{
  "model": "model that answers yes/no questions on an image's attributes",
  "dataset": "Sentinel-2 satellite tiles (TerraMesh)",
  "train_examples": 72500,
  "image_size": 64,
  "crop_scale_min": 1,
  "horizontal_flip": true,
  "rotation_deg": 5,
  "questions_per_image": 4,
  "encoder_arch": "caformer",
  "encoder_norm": "layernorm",
  "encoder_norm_position": "pre",
  "encoder_activation": "gelu",
  "encoder_mlp_ratio": 4,
  "encoder_head_dim": 64,
  "encoder_fused_qkv": true,
  "encoder_qk_norm": false,
  "encoder_parallel_block": true,
  "encoder_inner_norm": false,
  "encoder_patch_size": [4, 4],
  "encoder_conv_stem": false,
  "encoder_depths": [2, 4, 4],
  "encoder_widths": [64, 128, 256],
  "encoder_kernel_size": 5,
  "fusion": "prefix",
  "fusion_encoder_width": 256,
  "fusion_encoder_layers": 8,
  "fusion_encoder_norm": "rmsnorm",
  "fusion_encoder_norm_position": "res_post",
  "fusion_encoder_activation": "quick_gelu",
  "fusion_encoder_mlp_ratio": 4,
  "fusion_encoder_head_dim": 64,
  "fusion_encoder_fused_qkv": false,
  "fusion_encoder_bias": "all",
  "fusion_encoder_qk_norm": false,
  "fusion_encoder_layer_scale_init": 1.0,
  "fusion_encoder_parallel_block": false,
  "fusion_encoder_inner_norm": false,
  "fusion_encoder_drop_path": 0.1,
  "fusion_encoder_kv_group_size": 2,
  "fusion_encoder_positions": "learned",
  "fusion_encoder_connector": "linear",
  "init": "torch_default",
  "residual_init": "scaled_by_depth",
  "optimizer": "muon",
  "muon_scale": "spectral",
  "lr": 0.014,
  "momentum": 0.9,
  "nesterov": true,
  "orthogonalizer": "newton_schulz_5",
  "adamw_lr_other_params": 0.001,
  "grad_clip": 0.5,
  "steps": 6900,
  "batch_size": 256,
  "epochs": 24.4,
  "lr_schedule": "step",
  "warmup_steps": 690,
  "weight_decay": 0.06,
  "adamw_weight_decay_other_params": 0
}
Rows from block 2 of the fusion encoder of a small model that answers yes/no questions on an image's attributes, named by matrix and row number. Rows with one number belong to one neuron. Each number is 128 + 32 x the weight over its row's rms, rounded and kept within 0 to 255. All counts start at 0. Numbers have three digits each. After the name is the row's rms in percent of the matrix's.
Before each neuron's rows are labels from the 100 texts, of 14848, where the neuron reaches its highest value: "tokens" is the input token at the peak. Only what is clearly more common there than usual is listed. The data: Sentinel-2 satellite tiles (TerraMesh). In brackets: how many of the 100.
# fc1: MLP up (fusion_encoder.blocks.2.mlp.fc1.weight, 1024x256), inputs 0-255
# fc2: MLP down (fusion_encoder.blocks.2.mlp.fc2.weight, 256x1024, transposed), outputs 0-255

tokens: "built area" (68); "crops" (32)
fc1.545 014:084201084142112159167098151118103127129108135133148125202148087195120213140185121126143087112092125137084166126177138132090117137122141178090157109165141100110114180147159164118130102125126126126170147165133072133171086136149189110126132037078183112139081139116125175112145119120099106146122112100071095192134110196147092150177186126144103080130168141138135129166110161089060157151125119083049131104078117103079114150098124089155140134108087130128126107124133107119106157107133141203073140109108164113169103102100114054138082040088067109078120138123132068141108125160125137128174108103112170110155059172144087143129097159109106140124127156147186165126155120170139153118097113096170167173101108154124117147145166145118136146093101123171072075110138104084085174163139132
fc2.545 015:137120175109169130101139100150160157158150109087105124086114160053094065149125143065110113147141116128131116102124087142158142172091120139118099133074106154166144137075122110124157084134142132143142179121144201120076143106093086168131140208165121138168133114096099072156177184099138177155138138194124198062111164110086126133064120175101114202167140116105147103079117162104203077123150190112181133162182166076135099143120143162120108113131131122102152136111104150174150104176107135117133107169157104173116119165189091141145124201163172173140118097158133129139102183120150111100089145106168103124085189065141149158127135123121112096114135083123071090142116093092148132130155157107075153096106176095108122100130105137118162138189185085068172139126126130189165093097142138

tokens: "built area" (65)
fc1.48 122:121117140117070125145120130164144128111098126170128097084187058139182162122146155198112139139151133197105125172139155147103113119136151109209063144156128069134190121086173133117139174136145126102161141173165099081103131113163132210138110128142132133111107129116161083131148151121073103118179115150078122066163140151140140136116088135118157105116164091090098059114153127213107211118137170155103116108134157120143126084098082159153125143120071103116075132166145145076186159095103122080217119091193115157134157139181116174129114094093112133156105118148135101107127125066124113138091115153147154143150137123128101064166131109121134146091092114151074135142105122132130101137088087104110150191132171130124097133078083166151053138119169205092186105140064151183099131136155151
fc2.48 109:095112106138153102179098136083121128069188133134120127193136208162108144118097162146086096139112170079139158127090155106121106169161118185124134099110138204107085168101116178078119092088134148086158135095078160159101089084134108058109117096163153177118107124126124108148139093068092161130097125124141157118137155111136120077126201160057111106173103152145115128141121147089115114155076093108122131132175088118116163176142087080059120164116220147115152125101143145175120114131114071095127126148167132065120128177081096118114063142136118119096158155128136107170192136146141133102147132070109167151115175162177084097164111134121101082102139098152182155175140114132149137123142112167118112098171082097124154068128126109151185153069130115180053122144152114064164092181127121

tokens: "rangeland" (70)
fc1.188 081:084163132129147117148119140094110137221089122126156138181160094128137092127139133142094142173114174102116157114196179142145149078172147139159134083137051170122139116149115104144117125138105037129097171138130127152083109146145122141188094084133095125141096161141187099118170113131098159119194134142135158150135159178142150095111199172152189095136139160161192150122167143204134112145122105136051139145149148127138089152165119068126149135162169178221187102128120098116105102148109152192134100145132123154075151153132138087125078134160139117070110121078118100194160141151130146137127109156137182170177138089178069110105163100167134188112155153113094126056091146094086126117173169091110165209112114165161131111170100150135127141182172149140124153153104109114145138118106144
fc2.188 080:131091117124094162114150113103111111094112094104097163139135142081096118074153128108099123110169103089193107118147062100077148149093125125153111124139165114145121102127133113126146178116141144139181129138111139130088078095144127102050186152179132055125172077123133151137156096101107094125102118179145105151100101112148094118170065093137070193113115113133147129030161085081165171097132160134144117112068175079154152106131156146121089109080135088086073102095058127118119099142135115062180090122180156103154089149110135182125200134099147138175142152153125136085162120110113072165045082131161094095143134152056155106158102129084159122118160092176122131114130193146163111098073156180167114040160132157120154104131150118116119112135101130085110130147143118159198134160094110

tokens: "rangeland" (87)
fc1.659 219:155102089138117178119152102152113119123061152080112127118114156123150090145108181172150156086122104143192174129121057161122122092134083090165062162141185131184110052131119111126110117097120131135133069133139208179067135109204114144136149102182117090148119079183066085111085124085149060077102170063181145159142127169122177160150110135123218105113127104098108165125133132105129110108152170154140122131110104189090144172097117191117136149108140137102172132132090145104110132110151177106100130138138175108098141151097137078141156144123155134145117155133179163140160128106130144192117101157143183148157086123079137106104168148184109161142168109083131153122080190132148174131114158187097111215177156163149128151118133072112098105116117142108081096110117119156163104161111159
fc2.659 223:095130084102156099171143136154165153225161102166111131103099110118120145149159095173080126203129162152174071131144147092111074134125100148105194140119127083139056114097140145182122119138103134170179194135095088132194101153132111133147118140144116158105154136148153121162090178103158147168145230137205164089124143119147079120116127139142075115145173155136200166198107151120139130122132101203120093158132112071135111071147172110120122178161142157114061102087161123130164137172127137135085126120135074130158144142136131083088179169171158119164140073161142147114134101128194135071122108099113136133028157145167113144115126083142100146125140151120095123149094099130140104109113166111116161092152165093071118120161168103123179140147165163147113176181102125118164149118175124

tokens: "flooded vegetation" (58); "bare ground" (35)
fc1.31 050:143159088097121107133137072041103137158033151122162168153117146165109137134055117041154161121118140129122053126093110127167154108107100095129097148100140148155141128141146132125131139166120087116096064085120136096131201155137159182160110093150131139061127126121132112085097132123116114161128156143124137164153240152157179137120070144125093122136106135142092123107124093104139124166169072080104117093089197142115072093138113079132146102102136079128116089149126095099110135155093102086111096115117198154150143110181124144130171117160139135137176084141103150116171136102167147177084139114185113165151137152122118128108124120083125180117099143109135128065089155077134119151150200086196134149133100163100204155047138096175134154146171124156135134115179114117149120044138117
fc2.31 055:097136119131125054144131121177103098120155090117117119137123088127157125134146182187093111114121082133184155133137149167089103136166090086112128117101098132138078140128098145129149123156149096136170118113110108132144104099100069116115109148137135107167108163157135156147149096144150151091237117133098109147154088127092114113138205105109182128083090135126148149086115124129159124101096139194131187124132093148249136116143143173139133144161158194142162151123122073137137142158133091114165124150116102077121087168105111103123140123120131117130151163065164084101134119187167106069184106172140153086146117154106096132143135102146131146160061160134113149168162183154131096162172079204134133158073106114112086110158110193074108038177090112097111104169098191133089138225140164

tokens: "rangeland" (66); "flooded vegetation" (16)
fc1.612 021:088160101097155137119154109179133135079108124128141143096101172150093124135141109090207160063107117142125139116095109074132147125152095101171123102080071144156196102167192137139139130152154068119119087097168127128156107105178162112205109123106143134110118173088149114144142161067137104114126118166144158169141137174172155074135155163131106210150140145116045125102128116166144195137161121080121156112141107194149164136142113168075082099085146114158130147115107089138113126118088132123135116101199132140133128119177125111155136059099167095157207136182111124141119105118102149123089173124100077114181069161132112098117148132123154161086153112097160133122100122128162179141076195155106132111109156120202160168085136103189122174133116016113102066123126099077122132121124105
fc2.612 024:184152159165096100178127144113105113110141120073126113155095130148117108085100188117101146214167151113174117211187096162138089095130130130098174183154158132160081172115039121138138075124135126091100112154099119124058142138076097155087152114140141125173111106151137177116157051209133156104127128088109104142121085139087140125119097112096193107142138158118168169129133178108170042103084120147176141150056162064179134152128107103162148121115141122122164123076145107130171143130129120103176122134104084159122102217116143100107105172151130149069089206110138136094094122169154102121109062101118154131069154087112144138137105127102159105178066154132117145152128150160078093112149130142101133107134134126061146092137097147134096116126122196169152117164100114145154119165113117

tokens: "built area" (50)
fc1.159 054:208181125102213140077096082095182106112087145120148094107116176144141084118201132148152105159148133123080064116105144104090115129167133074175170122127129089110092128127095156107112171136141084143109142132070110096124151156161105090171152143090171112155143160102084140128113062140125161122205137168168137099115162130147094134169101162112100154129163143101144129104130087072145133125049068167175104089181141142134138122099146111138195138118212119109170083103091118162138149078057189123108106156110154048163157107163208100058102160089151127090079160164153103098118107124115072129126101103093145153118088186132159127124109127100163088161100117132134142137163114147130076120119098167147091106076135106092114107175137119124120107148157143088162143111133147171140090102156124
fc2.159 057:079154107141147102132135162127126144113164114122157122176127094159119174126090157171120132058129130142172136129120182142120178164094129144149103158163133180140202131109125094118151062130149146095145125105173163166181146126145123182169110136168104184143174157096142110175175137095075091117133120075152135134111116127120129148066112116129139149090139069145077166141156181199117127184141177090102139166089134160095115114185103147114093114121067173211129153122117128159115079094122092119146107116108147142162081161195090113183132106110103149199200110092180140129197165101145166094152123180165133115169156141173153145125106198080086125143102116135094105145052119110109175116112137058078102097121083150100148142133120110150094099131084086181083092140115133108080114123122186

tokens: "flooded vegetation" (35); "bare ground" (35)
fc1.3 092:159154184100106178083159052091136094108116113104129139189102129132140088060053115043120138129149192108094085097135115134142128101109154105150136152100135139139078110123114116144178182157130067125075067052097159149108153158174110152111122125158167176131132120066145172102089086140123145130149150118121130163188138137130099108107145051136092164116111091099176133100120157113186125166147097178072067125125122141145060104145081101155084125057137085156148087112123074075155050140070143156167196130100178133141122205148136124090154142126121109154125124127135125108147164135184134121092131140193132144115151115142103120087101109158129136174158142119137110124105133140144107101109149158067121154049113132138111143059113152172113122147154094148109080109091112065151093116129140
fc2.3 109:159136038173139099187095136104092159152119140177145129131161168115139162134146191169115102121143106146148153195129150142134094179141181130119133131156132131115085137123101104112143075141172128135146155199132098186200060067152105102105102162110141135150120201222125065173139084094121126137123157115105120079121181137127171144096133173121108116108157168178098171117140147140171151105101149119166165162129139138168133109149136059099126172137186168121211115144079120140096198133147110072214052128133107168152145089118118159174124136110129113159175097186136119110118103133066131105146171130178162133181140150088093089153179140130153132133117117123141152146154150140123078098169086137153149095138130135073088123146129200099096112117118073148143091137155163110110124118079141

tokens: "rangeland" (39)
fc1.619 100:106148112067146147064115145187129137118138121141094138148147130150116131148023120097127142088079133143116142092143155111095144112128148170107071092133042163104177112110181124123148120171098148121137052088123150108141144180137135116168150127122091135112109107063144082185127096126153146138147100115122114227146155131143197080125154196134116195072150124137058148124143071213113180126122172117119105156189096134177134175125124017108152112109119137153159129138123092163098144109117097125181148136122110115070139206132141134170123108100101107107142119142082124149153156146078119122069181166054087088094135107163146125123110131123116141091161154135134162114103110115156173104133164073072172115056159134183139159098129111163140129130112069144095124122134131112113118157121120
fc2.619 100:096166154210094118146147122131148157116120084098182110093093128074179137108180193143150166176183130074146103133115122175139124119156086106137180164117187077182086160167118097127147120101195105103116143132093068173125143116065125169118141120148115122135140141194131189093099082174112123117096121109080125098138083145108112132133048126134150080178082148083153148109094187114170144130115089147111180106028122142147091168112089182161154115116123124151153120090088148085133168169126105097150091145158144145151126081131155147085096143106142116121087174125204130131093071101099079144169085169139177155124107108099178129134136118112151145128103108080133092092162158127112130130142164211144081157204121166147141112090077138139130139066095118162156110145103145103128141110105135

tokens: "flooded vegetation" (50); "clouds" (22)
fc1.497 092:169231118096156154206136090132173112091070139102132133149090146166091143105153169123129123125175150158108086136144134079190116156131144129076068097144171127145133075055141090131197101101140075159062119124101148167099101124166094146073144135149085154143092120170115178112141074177145131149121097153116108096166131120180092147138192084074124095125170082122131128137161098114080127114156126094132114157132121140086177107102067119111114169148140176105142121171071066161119131110130114069185055155049152071155125120124138099136119141160116117120103114131147162128130099134135154142125107114145160124092128110130158075144149139113174078175105160168105152172154168070149133138167136091147159073047104130098124106083085101110085150092164121175100119088126098169126157117143166
fc2.497 100:086090157113136102090112110119085147157144121165147108149163119090131140171106155124164170132100138123093194079117161149097119133119077166150131157148111139144103163173126146111092152117103154087171128139150083067188157043081133144161121103081194145124151127099127102116088165091067082115124185108128131143106169147144155141096086146109161147095086140112165120102091132101179068159125116089078158066106079153129040114144176115141145076149117097177141122115177138154111127106141182096187173139183146134145109156157088163114127086096127105134138161182127086135103118139109108058092133131104038174167083164152128141138124135099111154102093084094154132112076101155138069103080135170103101188199109135132100129123182197132119169131080137131119133151047158103130081102123125