A small model that answers yes/no questions on an image's attributes, trained from scratch.
Model: encoder activation gelu, encoder patch size [4, 4], encoder depths [2, 4, 4], encoder widths [64, 128, 256], fusion encoder width 256, fusion encoder layers 8, fusion encoder activation quick_gelu.
Training: muon at rate 0.014, 6900 steps, batches of 256.
Data: trained on Sentinel-2 satellite tiles (TerraMesh), 72500 training examples, 24.4 epochs.
Rows from block 5 of the image encoder, named by matrix and row number. Rows with one number belong to one neuron. Each number is 50 + 15 x the weight over the matrix's rms, rounded and kept within 0 to 99. All counts start at 0.
# fc1: MLP up (encoder.blocks.5.mlp.fc1.weight, 512x128), inputs 0-63
# fc2: MLP down (encoder.blocks.5.mlp.fc2.weight, 128x512, transposed), outputs 0-63
fc1.9:44 46 28 42 72 71 42 35 16 65 16 42 67 43 42 72 36 26 65 01 70 85 66 68 70 45 74 79 33 68 51 76 33 54 30 66 41 24 49 57 31 39 55 40 38 35 44 13 58 99 62 36 43 65 79 48 21 60 47 49 48 50 44 74
fc2.9:46 49 20 16 49 39 67 80 55 71 52 84 50 46 56 56 75 48 25 51 50 41 52 65 75 70 32 48 61 28 40 53 30 24 24 65 48 48 73 44 58 43 31 51 83 39 55 70 39 30 31 37 73 09 24 59 52 46 89 66 63 43 56 57
fc1.10:56 41 30 45 52 30 36 43 45 54 46 48 31 55 43 52 52 52 30 71 63 57 37 61 50 55 47 44 66 65 48 38 60 46 67 53 36 56 65 62 46 34 55 60 52 53 63 41 10 34 37 45 41 44 61 78 60 49 59 56 46 59 43 41
fc2.10:44 43 62 49 50 67 52 44 47 72 64 33 64 48 63 64 62 43 71 47 37 53 34 34 65 58 58 39 39 44 57 79 50 37 34 49 32 60 06 41 65 85 52 45 56 61 49 58 63 71 59 51 54 58 45 20 58 38 49 60 55 54 70 63
fc1.11:73 37 72 58 14 63 71 42 40 55 46 53 67 59 68 53 59 53 50 59 55 51 44 53 48 62 41 45 45 73 37 37 57 57 58 50 50 29 21 32 64 37 36 46 25 27 46 33 60 57 47 66 43 66 76 57 56 46 44 56 37 38 53 41
fc2.11:36 56 61 42 42 67 47 56 52 46 71 35 34 47 32 42 67 59 49 34 63 49 48 58 50 43 55 99 58 55 66 66 17 26 39 30 41 69 64 83 65 77 40 46 61 70 43 35 29 48 69 38 34 24 48 37 45 45 09 59 37 54 32 60
fc1.12:44 47 42 47 40 40 73 49 65 67 50 52 65 32 55 58 34 56 53 56 57 51 50 58 34 50 39 60 60 44 40 45 41 33 44 53 24 59 64 53 47 59 56 62 63 38 58 62 46 40 66 46 56 33 45 55 54 36 57 39 65 62 68 50
fc2.12:58 57 53 65 54 50 27 58 50 50 36 36 31 56 54 40 40 56 31 23 51 32 55 53 67 30 82 63 58 58 35 48 47 57 43 17 57 39 33 42 43 42 33 45 39 68 44 43 40 71 35 33 53 65 57 39 57 45 68 68 25 40 39 53
fc1.13:61 86 41 90 62 98 41 43 60 68 53 90 44 77 32 55 58 43 48 41 55 26 22 20 61 35 80 53 56 74 63 70 28 66 15 49 22 18 66 52 59 65 40 55 58 54 62 56 45 52 50 42 55 28 20 09 59 23 08 48 51 71 49 30
fc2.13:04 26 63 44 51 19 52 30 61 52 47 55 60 01 35 60 04 42 05 14 42 73 43 47 53 55 34 51 19 43 42 60 64 81 81 74 59 59 09 70 33 74 42 53 42 38 54 53 39 56 99 14 38 38 50 22 75 66 66 26 45 48 55 53
fc1.14:44 50 68 45 48 51 45 45 51 30 30 57 47 54 62 45 36 34 54 37 46 54 47 59 50 55 43 54 62 27 36 72 35 60 22 37 40 56 42 47 38 47 53 22 38 51 61 65 52 43 51 44 62 42 68 42 54 54 48 51 57 46 69 79
fc2.14:58 52 32 56 53 50 45 46 27 78 60 38 59 73 36 41 69 43 61 67 78 44 36 41 61 32 51 56 56 39 56 28 73 61 59 87 66 39 63 72 60 60 39 58 48 44 46 45 46 52 42 58 29 46 33 67 51 44 56 56 59 45 34 38
fc1.15:52 69 40 72 96 41 72 54 09 49 62 68 26 38 20 28 59 56 53 65 98 27 46 40 32 91 36 50 53 90 46 00 19 40 81 36 79 66 40 63 59 37 51 55 50 38 48 66 45 61 34 43 51 46 45 45 61 72 51 81 59 73 54 56
fc2.15:53 70 59 40 99 64 59 62 70 54 40 55 75 41 57 57 52 71 60 72 61 34 31 41 51 07 39 59 00 54 52 45 77 28 44 62 63 27 58 32 74 69 48 38 52 66 70 68 38 42 36 44 00 61 58 45 94 31 46 29 29 71 64 49
fc1.16:49 50 46 51 58 47 56 50 49 56 45 46 60 55 44 58 51 51 47 49 54 54 54 47 56 48 43 52 59 47 52 51 51 49 47 40 50 48 47 53 48 48 50 51 49 45 57 46 54 50 51 46 49 58 54 49 41 52 44 53 48 51 51 54
fc2.16:48 52 59 49 45 52 42 49 49 46 55 55 45 46 53 47 61 49 51 46 52 47 49 50 40 65 58 47 46 53 43 54 50 50 53 53 45 50 55 46 49 52 49 48 46 58 40 51 49 52 49 57 52 53 45 52 57 47 57 49 57 47 53 49
fc1.17:44 55 44 71 57 46 43 45 45 48 63 66 55 48 55 66 50 43 56 53 45 56 47 63 52 53 45 77 44 57 54 56 37 28 34 52 43 40 66 36 38 53 32 45 54 35 75 70 60 66 52 60 50 34 50 40 37 58 67 22 43 38 40 42
fc2.17:49 64 38 34 55 70 58 76 46 77 44 55 20 43 58 43 32 53 33 38 41 38 75 53 70 54 36 35 51 40 58 39 58 40 60 31 50 66 40 64 43 41 75 42 54 50 36 47 37 22 49 49 41 58 52 60 99 46 37 75 40 76 67 47
fc1.18:26 19 33 70 30 85 45 52 57 27 53 53 39 30 95 86 82 33 28 91 58 64 67 57 79 25 72 17 16 59 89 42 50 51 63 65 27 28 78 76 56 50 76 46 32 40 17 41 46 40 54 32 29 28 35 48 71 44 60 12 67 69 56 39
fc2.18:61 66 53 23 56 32 59 33 62 42 48 10 49 30 42 64 82 21 70 15 44 02 29 44 53 74 09 43 51 30 41 56 64 48 61 65 82 54 54 50 80 74 56 24 46 46 93 58 42 51 62 37 68 47 20 43 45 41 45 87 76 47 53 86
fc1.19:61 36 32 59 44 54 48 32 41 60 61 45 55 54 44 58 53 50 54 63 55 58 48 67 44 68 41 51 47 50 26 45 40 42 45 55 43 46 67 51 39 58 52 57 45 30 54 54 51 47 54 46 52 57 55 55 62 56 54 51 45 56 58 48
fc2.19:37 56 42 53 55 48 38 74 62 63 35 51 45 37 61 43 43 58 43 41 36 49 39 28 48 38 62 50 46 62 70 53 55 49 54 37 49 65 31 41 52 52 30 58 65 66 42 46 42 60 56 60 58 66 61 43 36 44 61 64 53 53 40 43
fc1.20:51 36 61 47 43 46 50 57 44 60 46 60 71 38 48 44 63 54 35 56 37 52 36 41 72 55 53 62 62 56 50 58 48 62 50 60 49 54 39 55 44 47 59 42 43 56 50 45 36 38 60 52 42 45 61 45 36 57 40 38 54 54 57 50
fc2.20:52 55 43 41 64 58 52 41 52 45 65 24 37 50 48 44 51 52 71 48 58 43 44 69 34 57 33 47 38 50 50 38 54 32 44 43 44 57 43 58 44 51 33 59 40 36 66 65 69 49 35 65 53 40 44 60 56 58 52 50 56 56 54 51
fc1.21:43 40 57 22 52 54 46 52 37 50 47 28 67 56 71 50 54 60 44 71 80 71 38 44 49 34 91 50 57 69 34 37 73 68 65 31 40 86 36 64 57 59 75 44 54 38 44 84 49 29 55 39 29 67 55 32 26 42 43 50 45 60 43 43
fc2.21:55 36 58 76 75 20 41 54 44 28 64 34 39 35 33 37 28 39 89 49 25 65 55 49 27 65 20 17 73 33 55 50 31 39 43 38 71 30 50 38 62 40 15 66 85 67 64 20 48 69 50 47 56 70 49 52 83 77 52 64 63 39 42 61
fc1.22:51 08 69 36 68 52 15 37 48 33 77 89 73 66 54 67 54 56 27 98 57 67 73 48 12 87 36 78 78 08 99 26 71 48 00 48 15 43 33 25 48 54 52 29 21 31 39 75 50 67 52 72 00 39 51 44 58 99 06 54 61 48 62 11
fc2.22:50 71 54 50 53 54 52 64 64 85 47 28 09 37 58 32 44 59 60 41 47 38 62 34 67 52 56 35 21 34 00 26 06 47 68 44 46 58 67 28 21 58 56 65 76 55 75 64 40 74 48 49 99 94 16 46 62 51 65 62 33 56 42 88
fc1.23:64 63 76 41 49 58 58 55 50 68 59 24 74 55 48 75 50 76 48 37 20 57 66 21 41 81 74 55 46 35 33 17 78 61 21 29 68 77 74 55 45 77 60 63 12 44 49 50 57 40 37 63 26 36 90 44 66 64 41 72 11 45 17 37
fc2.23:51 42 52 53 36 25 60 53 67 80 38 95 44 38 99 39 27 36 35 33 60 34 12 32 66 32 57 47 54 57 37 52 35 32 70 44 44 53 48 48 36 55 50 41 58 58 36 59 35 76 99 52 50 83 52 84 68 45 56 21 51 39 67 49
fc1.24:57 49 81 48 43 24 51 63 65 39 81 41 30 43 43 47 30 40 44 37 59 58 15 44 72 99 20 71 57 43 46 51 78 24 35 62 14 19 42 12 43 37 62 41 56 51 63 15 37 66 49 22 45 93 35 71 21 64 74 28 62 85 72 32
fc2.24:44 47 76 33 50 06 33 45 14 69 47 59 47 51 36 50 23 00 48 83 53 34 78 63 18 42 62 38 31 50 06 57 68 80 45 47 99 98 52 46 63 50 47 21 74 34 62 57 28 06 33 75 52 89 29 48 69 51 36 67 28 35 17 81
fc1.25:52 51 47 44 50 54 59 49 51 52 56 50 50 55 51 49 52 44 42 58 55 50 52 48 54 48 47 46 51 52 51 49 50 46 45 46 54 51 59 43 53 49 57 53 45 49 46 55 51 54 53 45 46 52 50 55 49 46 49 53 53 53 51 50
fc2.25:41 46 52 54 50 52 48 49 48 41 48 50 54 49 57 56 52 64 50 44 48 45 47 48 46 54 53 44 51 49 47 52 50 55 60 55 42 52 46 60 47 63 46 54 56 55 53 38 51 43 47 52 47 51 46 48 50 47 54 49 51 46 52 53
fc1.26:55 47 68 74 75 91 44 54 37 33 52 25 48 34 21 44 36 56 67 79 25 84 39 72 41 41 10 71 51 89 48 19 65 34 34 47 48 82 18 41 47 20 77 63 65 31 67 62 88 94 59 86 39 51 59 71 46 52 44 63 51 53 48 30
fc2.26:50 39 43 07 20 53 63 22 46 59 52 51 65 31 67 58 57 24 35 47 40 78 66 52 68 48 72 58 82 45 39 37 50 64 40 43 61 43 46 33 60 38 47 53 37 49 79 62 49 00 41 30 69 65 69 40 38 78 49 66 54 31 58 48
fc1.27:44 55 24 45 78 24 30 57 22 14 76 99 45 41 60 46 57 43 95 35 64 82 32 26 56 36 39 74 83 94 54 25 70 57 22 53 73 45 39 44 83 78 51 37 41 80 93 52 44 52 71 49 74 62 74 12 58 58 53 63 37 45 54 70
fc2.27:27 26 31 88 51 62 77 48 37 11 74 62 49 41 50 11 54 48 18 56 75 89 89 54 26 24 66 63 77 29 56 01 54 79 54 51 53 82 55 33 34 19 31 37 31 86 31 52 37 67 16 81 35 42 39 71 51 92 57 85 18 58 77 44
fc1.28:68 33 58 52 52 44 35 51 40 33 49 70 38 31 53 51 50 43 22 69 57 53 35 27 78 64 54 43 45 27 56 63 44 31 46 32 53 70 73 61 53 24 37 41 24 33 64 53 39 51 43 34 29 28 66 32 57 50 61 38 43 58 60 26
fc2.28:54 77 49 50 46 63 46 50 48 70 53 42 37 59 49 82 36 54 55 39 75 48 41 65 51 44 48 38 56 85 47 52 46 48 60 48 50 67 32 62 47 63 46 38 74 32 58 75 44 48 53 58 69 57 36 55 33 44 41 37 31 47 60 57
fc1.29:69 14 74 60 55 58 50 61 61 18 51 31 65 67 78 56 99 55 80 93 47 22 64 38 25 44 61 35 30 37 35 38 88 27 33 48 40 33 29 42 55 11 46 60 64 28 76 39 55 62 65 82 47 58 68 63 68 48 52 74 07 60 45 66
fc2.29:26 61 29 35 26 41 55 70 42 85 62 72 50 48 17 27 27 00 43 33 28 88 63 34 89 66 76 38 40 99 95 60 04 60 65 67 25 27 48 83 53 74 71 29 48 48 38 77 31 38 64 23 26 53 11 84 54 48 72 08 73 36 46 52
fc1.30:61 50 56 58 53 56 38 43 48 46 59 53 40 51 50 43 62 45 63 55 34 48 41 54 61 48 50 58 46 69 52 59 44 58 55 50 68 43 34 52 55 51 46 38 58 49 59 40 50 58 46 42 45 48 51 52 55 68 55 35 42 45 54 57
fc2.30:32 53 32 38 49 43 72 48 65 56 47 41 62 44 58 53 43 54 41 47 59 55 58 49 50 67 52 37 52 34 47 52 60 33 35 48 30 60 63 41 53 44 59 61 40 37 48 60 68 39 50 49 57 53 44 56 57 42 49 60 60 56 46 40
fc1.31:49 23 80 81 64 46 37 55 35 45 81 31 43 45 26 36 54 66 47 26 43 59 20 42 67 98 23 61 20 64 56 57 46 33 52 48 26 41 80 38 31 50 99 71 44 49 45 47 54 74 39 40 62 46 67 56 56 39 23 73 09 65 50 41
fc2.31:80 43 55 27 92 61 66 31 63 50 50 94 56 28 55 67 32 38 70 78 57 43 62 61 47 45 39 45 43 70 48 47 38 32 39 65 41 49 56 13 71 60 26 39 48 61 63 75 27 35 65 41 24 70 43 27 54 53 60 55 45 57 46 50
fc1.32:55 58 47 60 49 40 59 54 51 61 54 42 47 43 51 69 51 47 52 48 48 63 53 45 36 58 54 61 55 39 53 40 58 53 52 59 44 39 49 51 49 45 50 58 48 48 57 51 56 34 49 53 55 53 47 53 49 43 53 60 52 51 52 62
fc2.32:48 43 61 44 43 59 43 46 57 25 43 62 55 66 52 32 34 41 26 58 58 20 45 45 63 33 60 46 53 58 51 58 37 47 46 40 49 53 53 49 54 52 55 37 46 50 45 42 40 64 57 42 46 61 61 41 64 55 49 42 52 53 45 44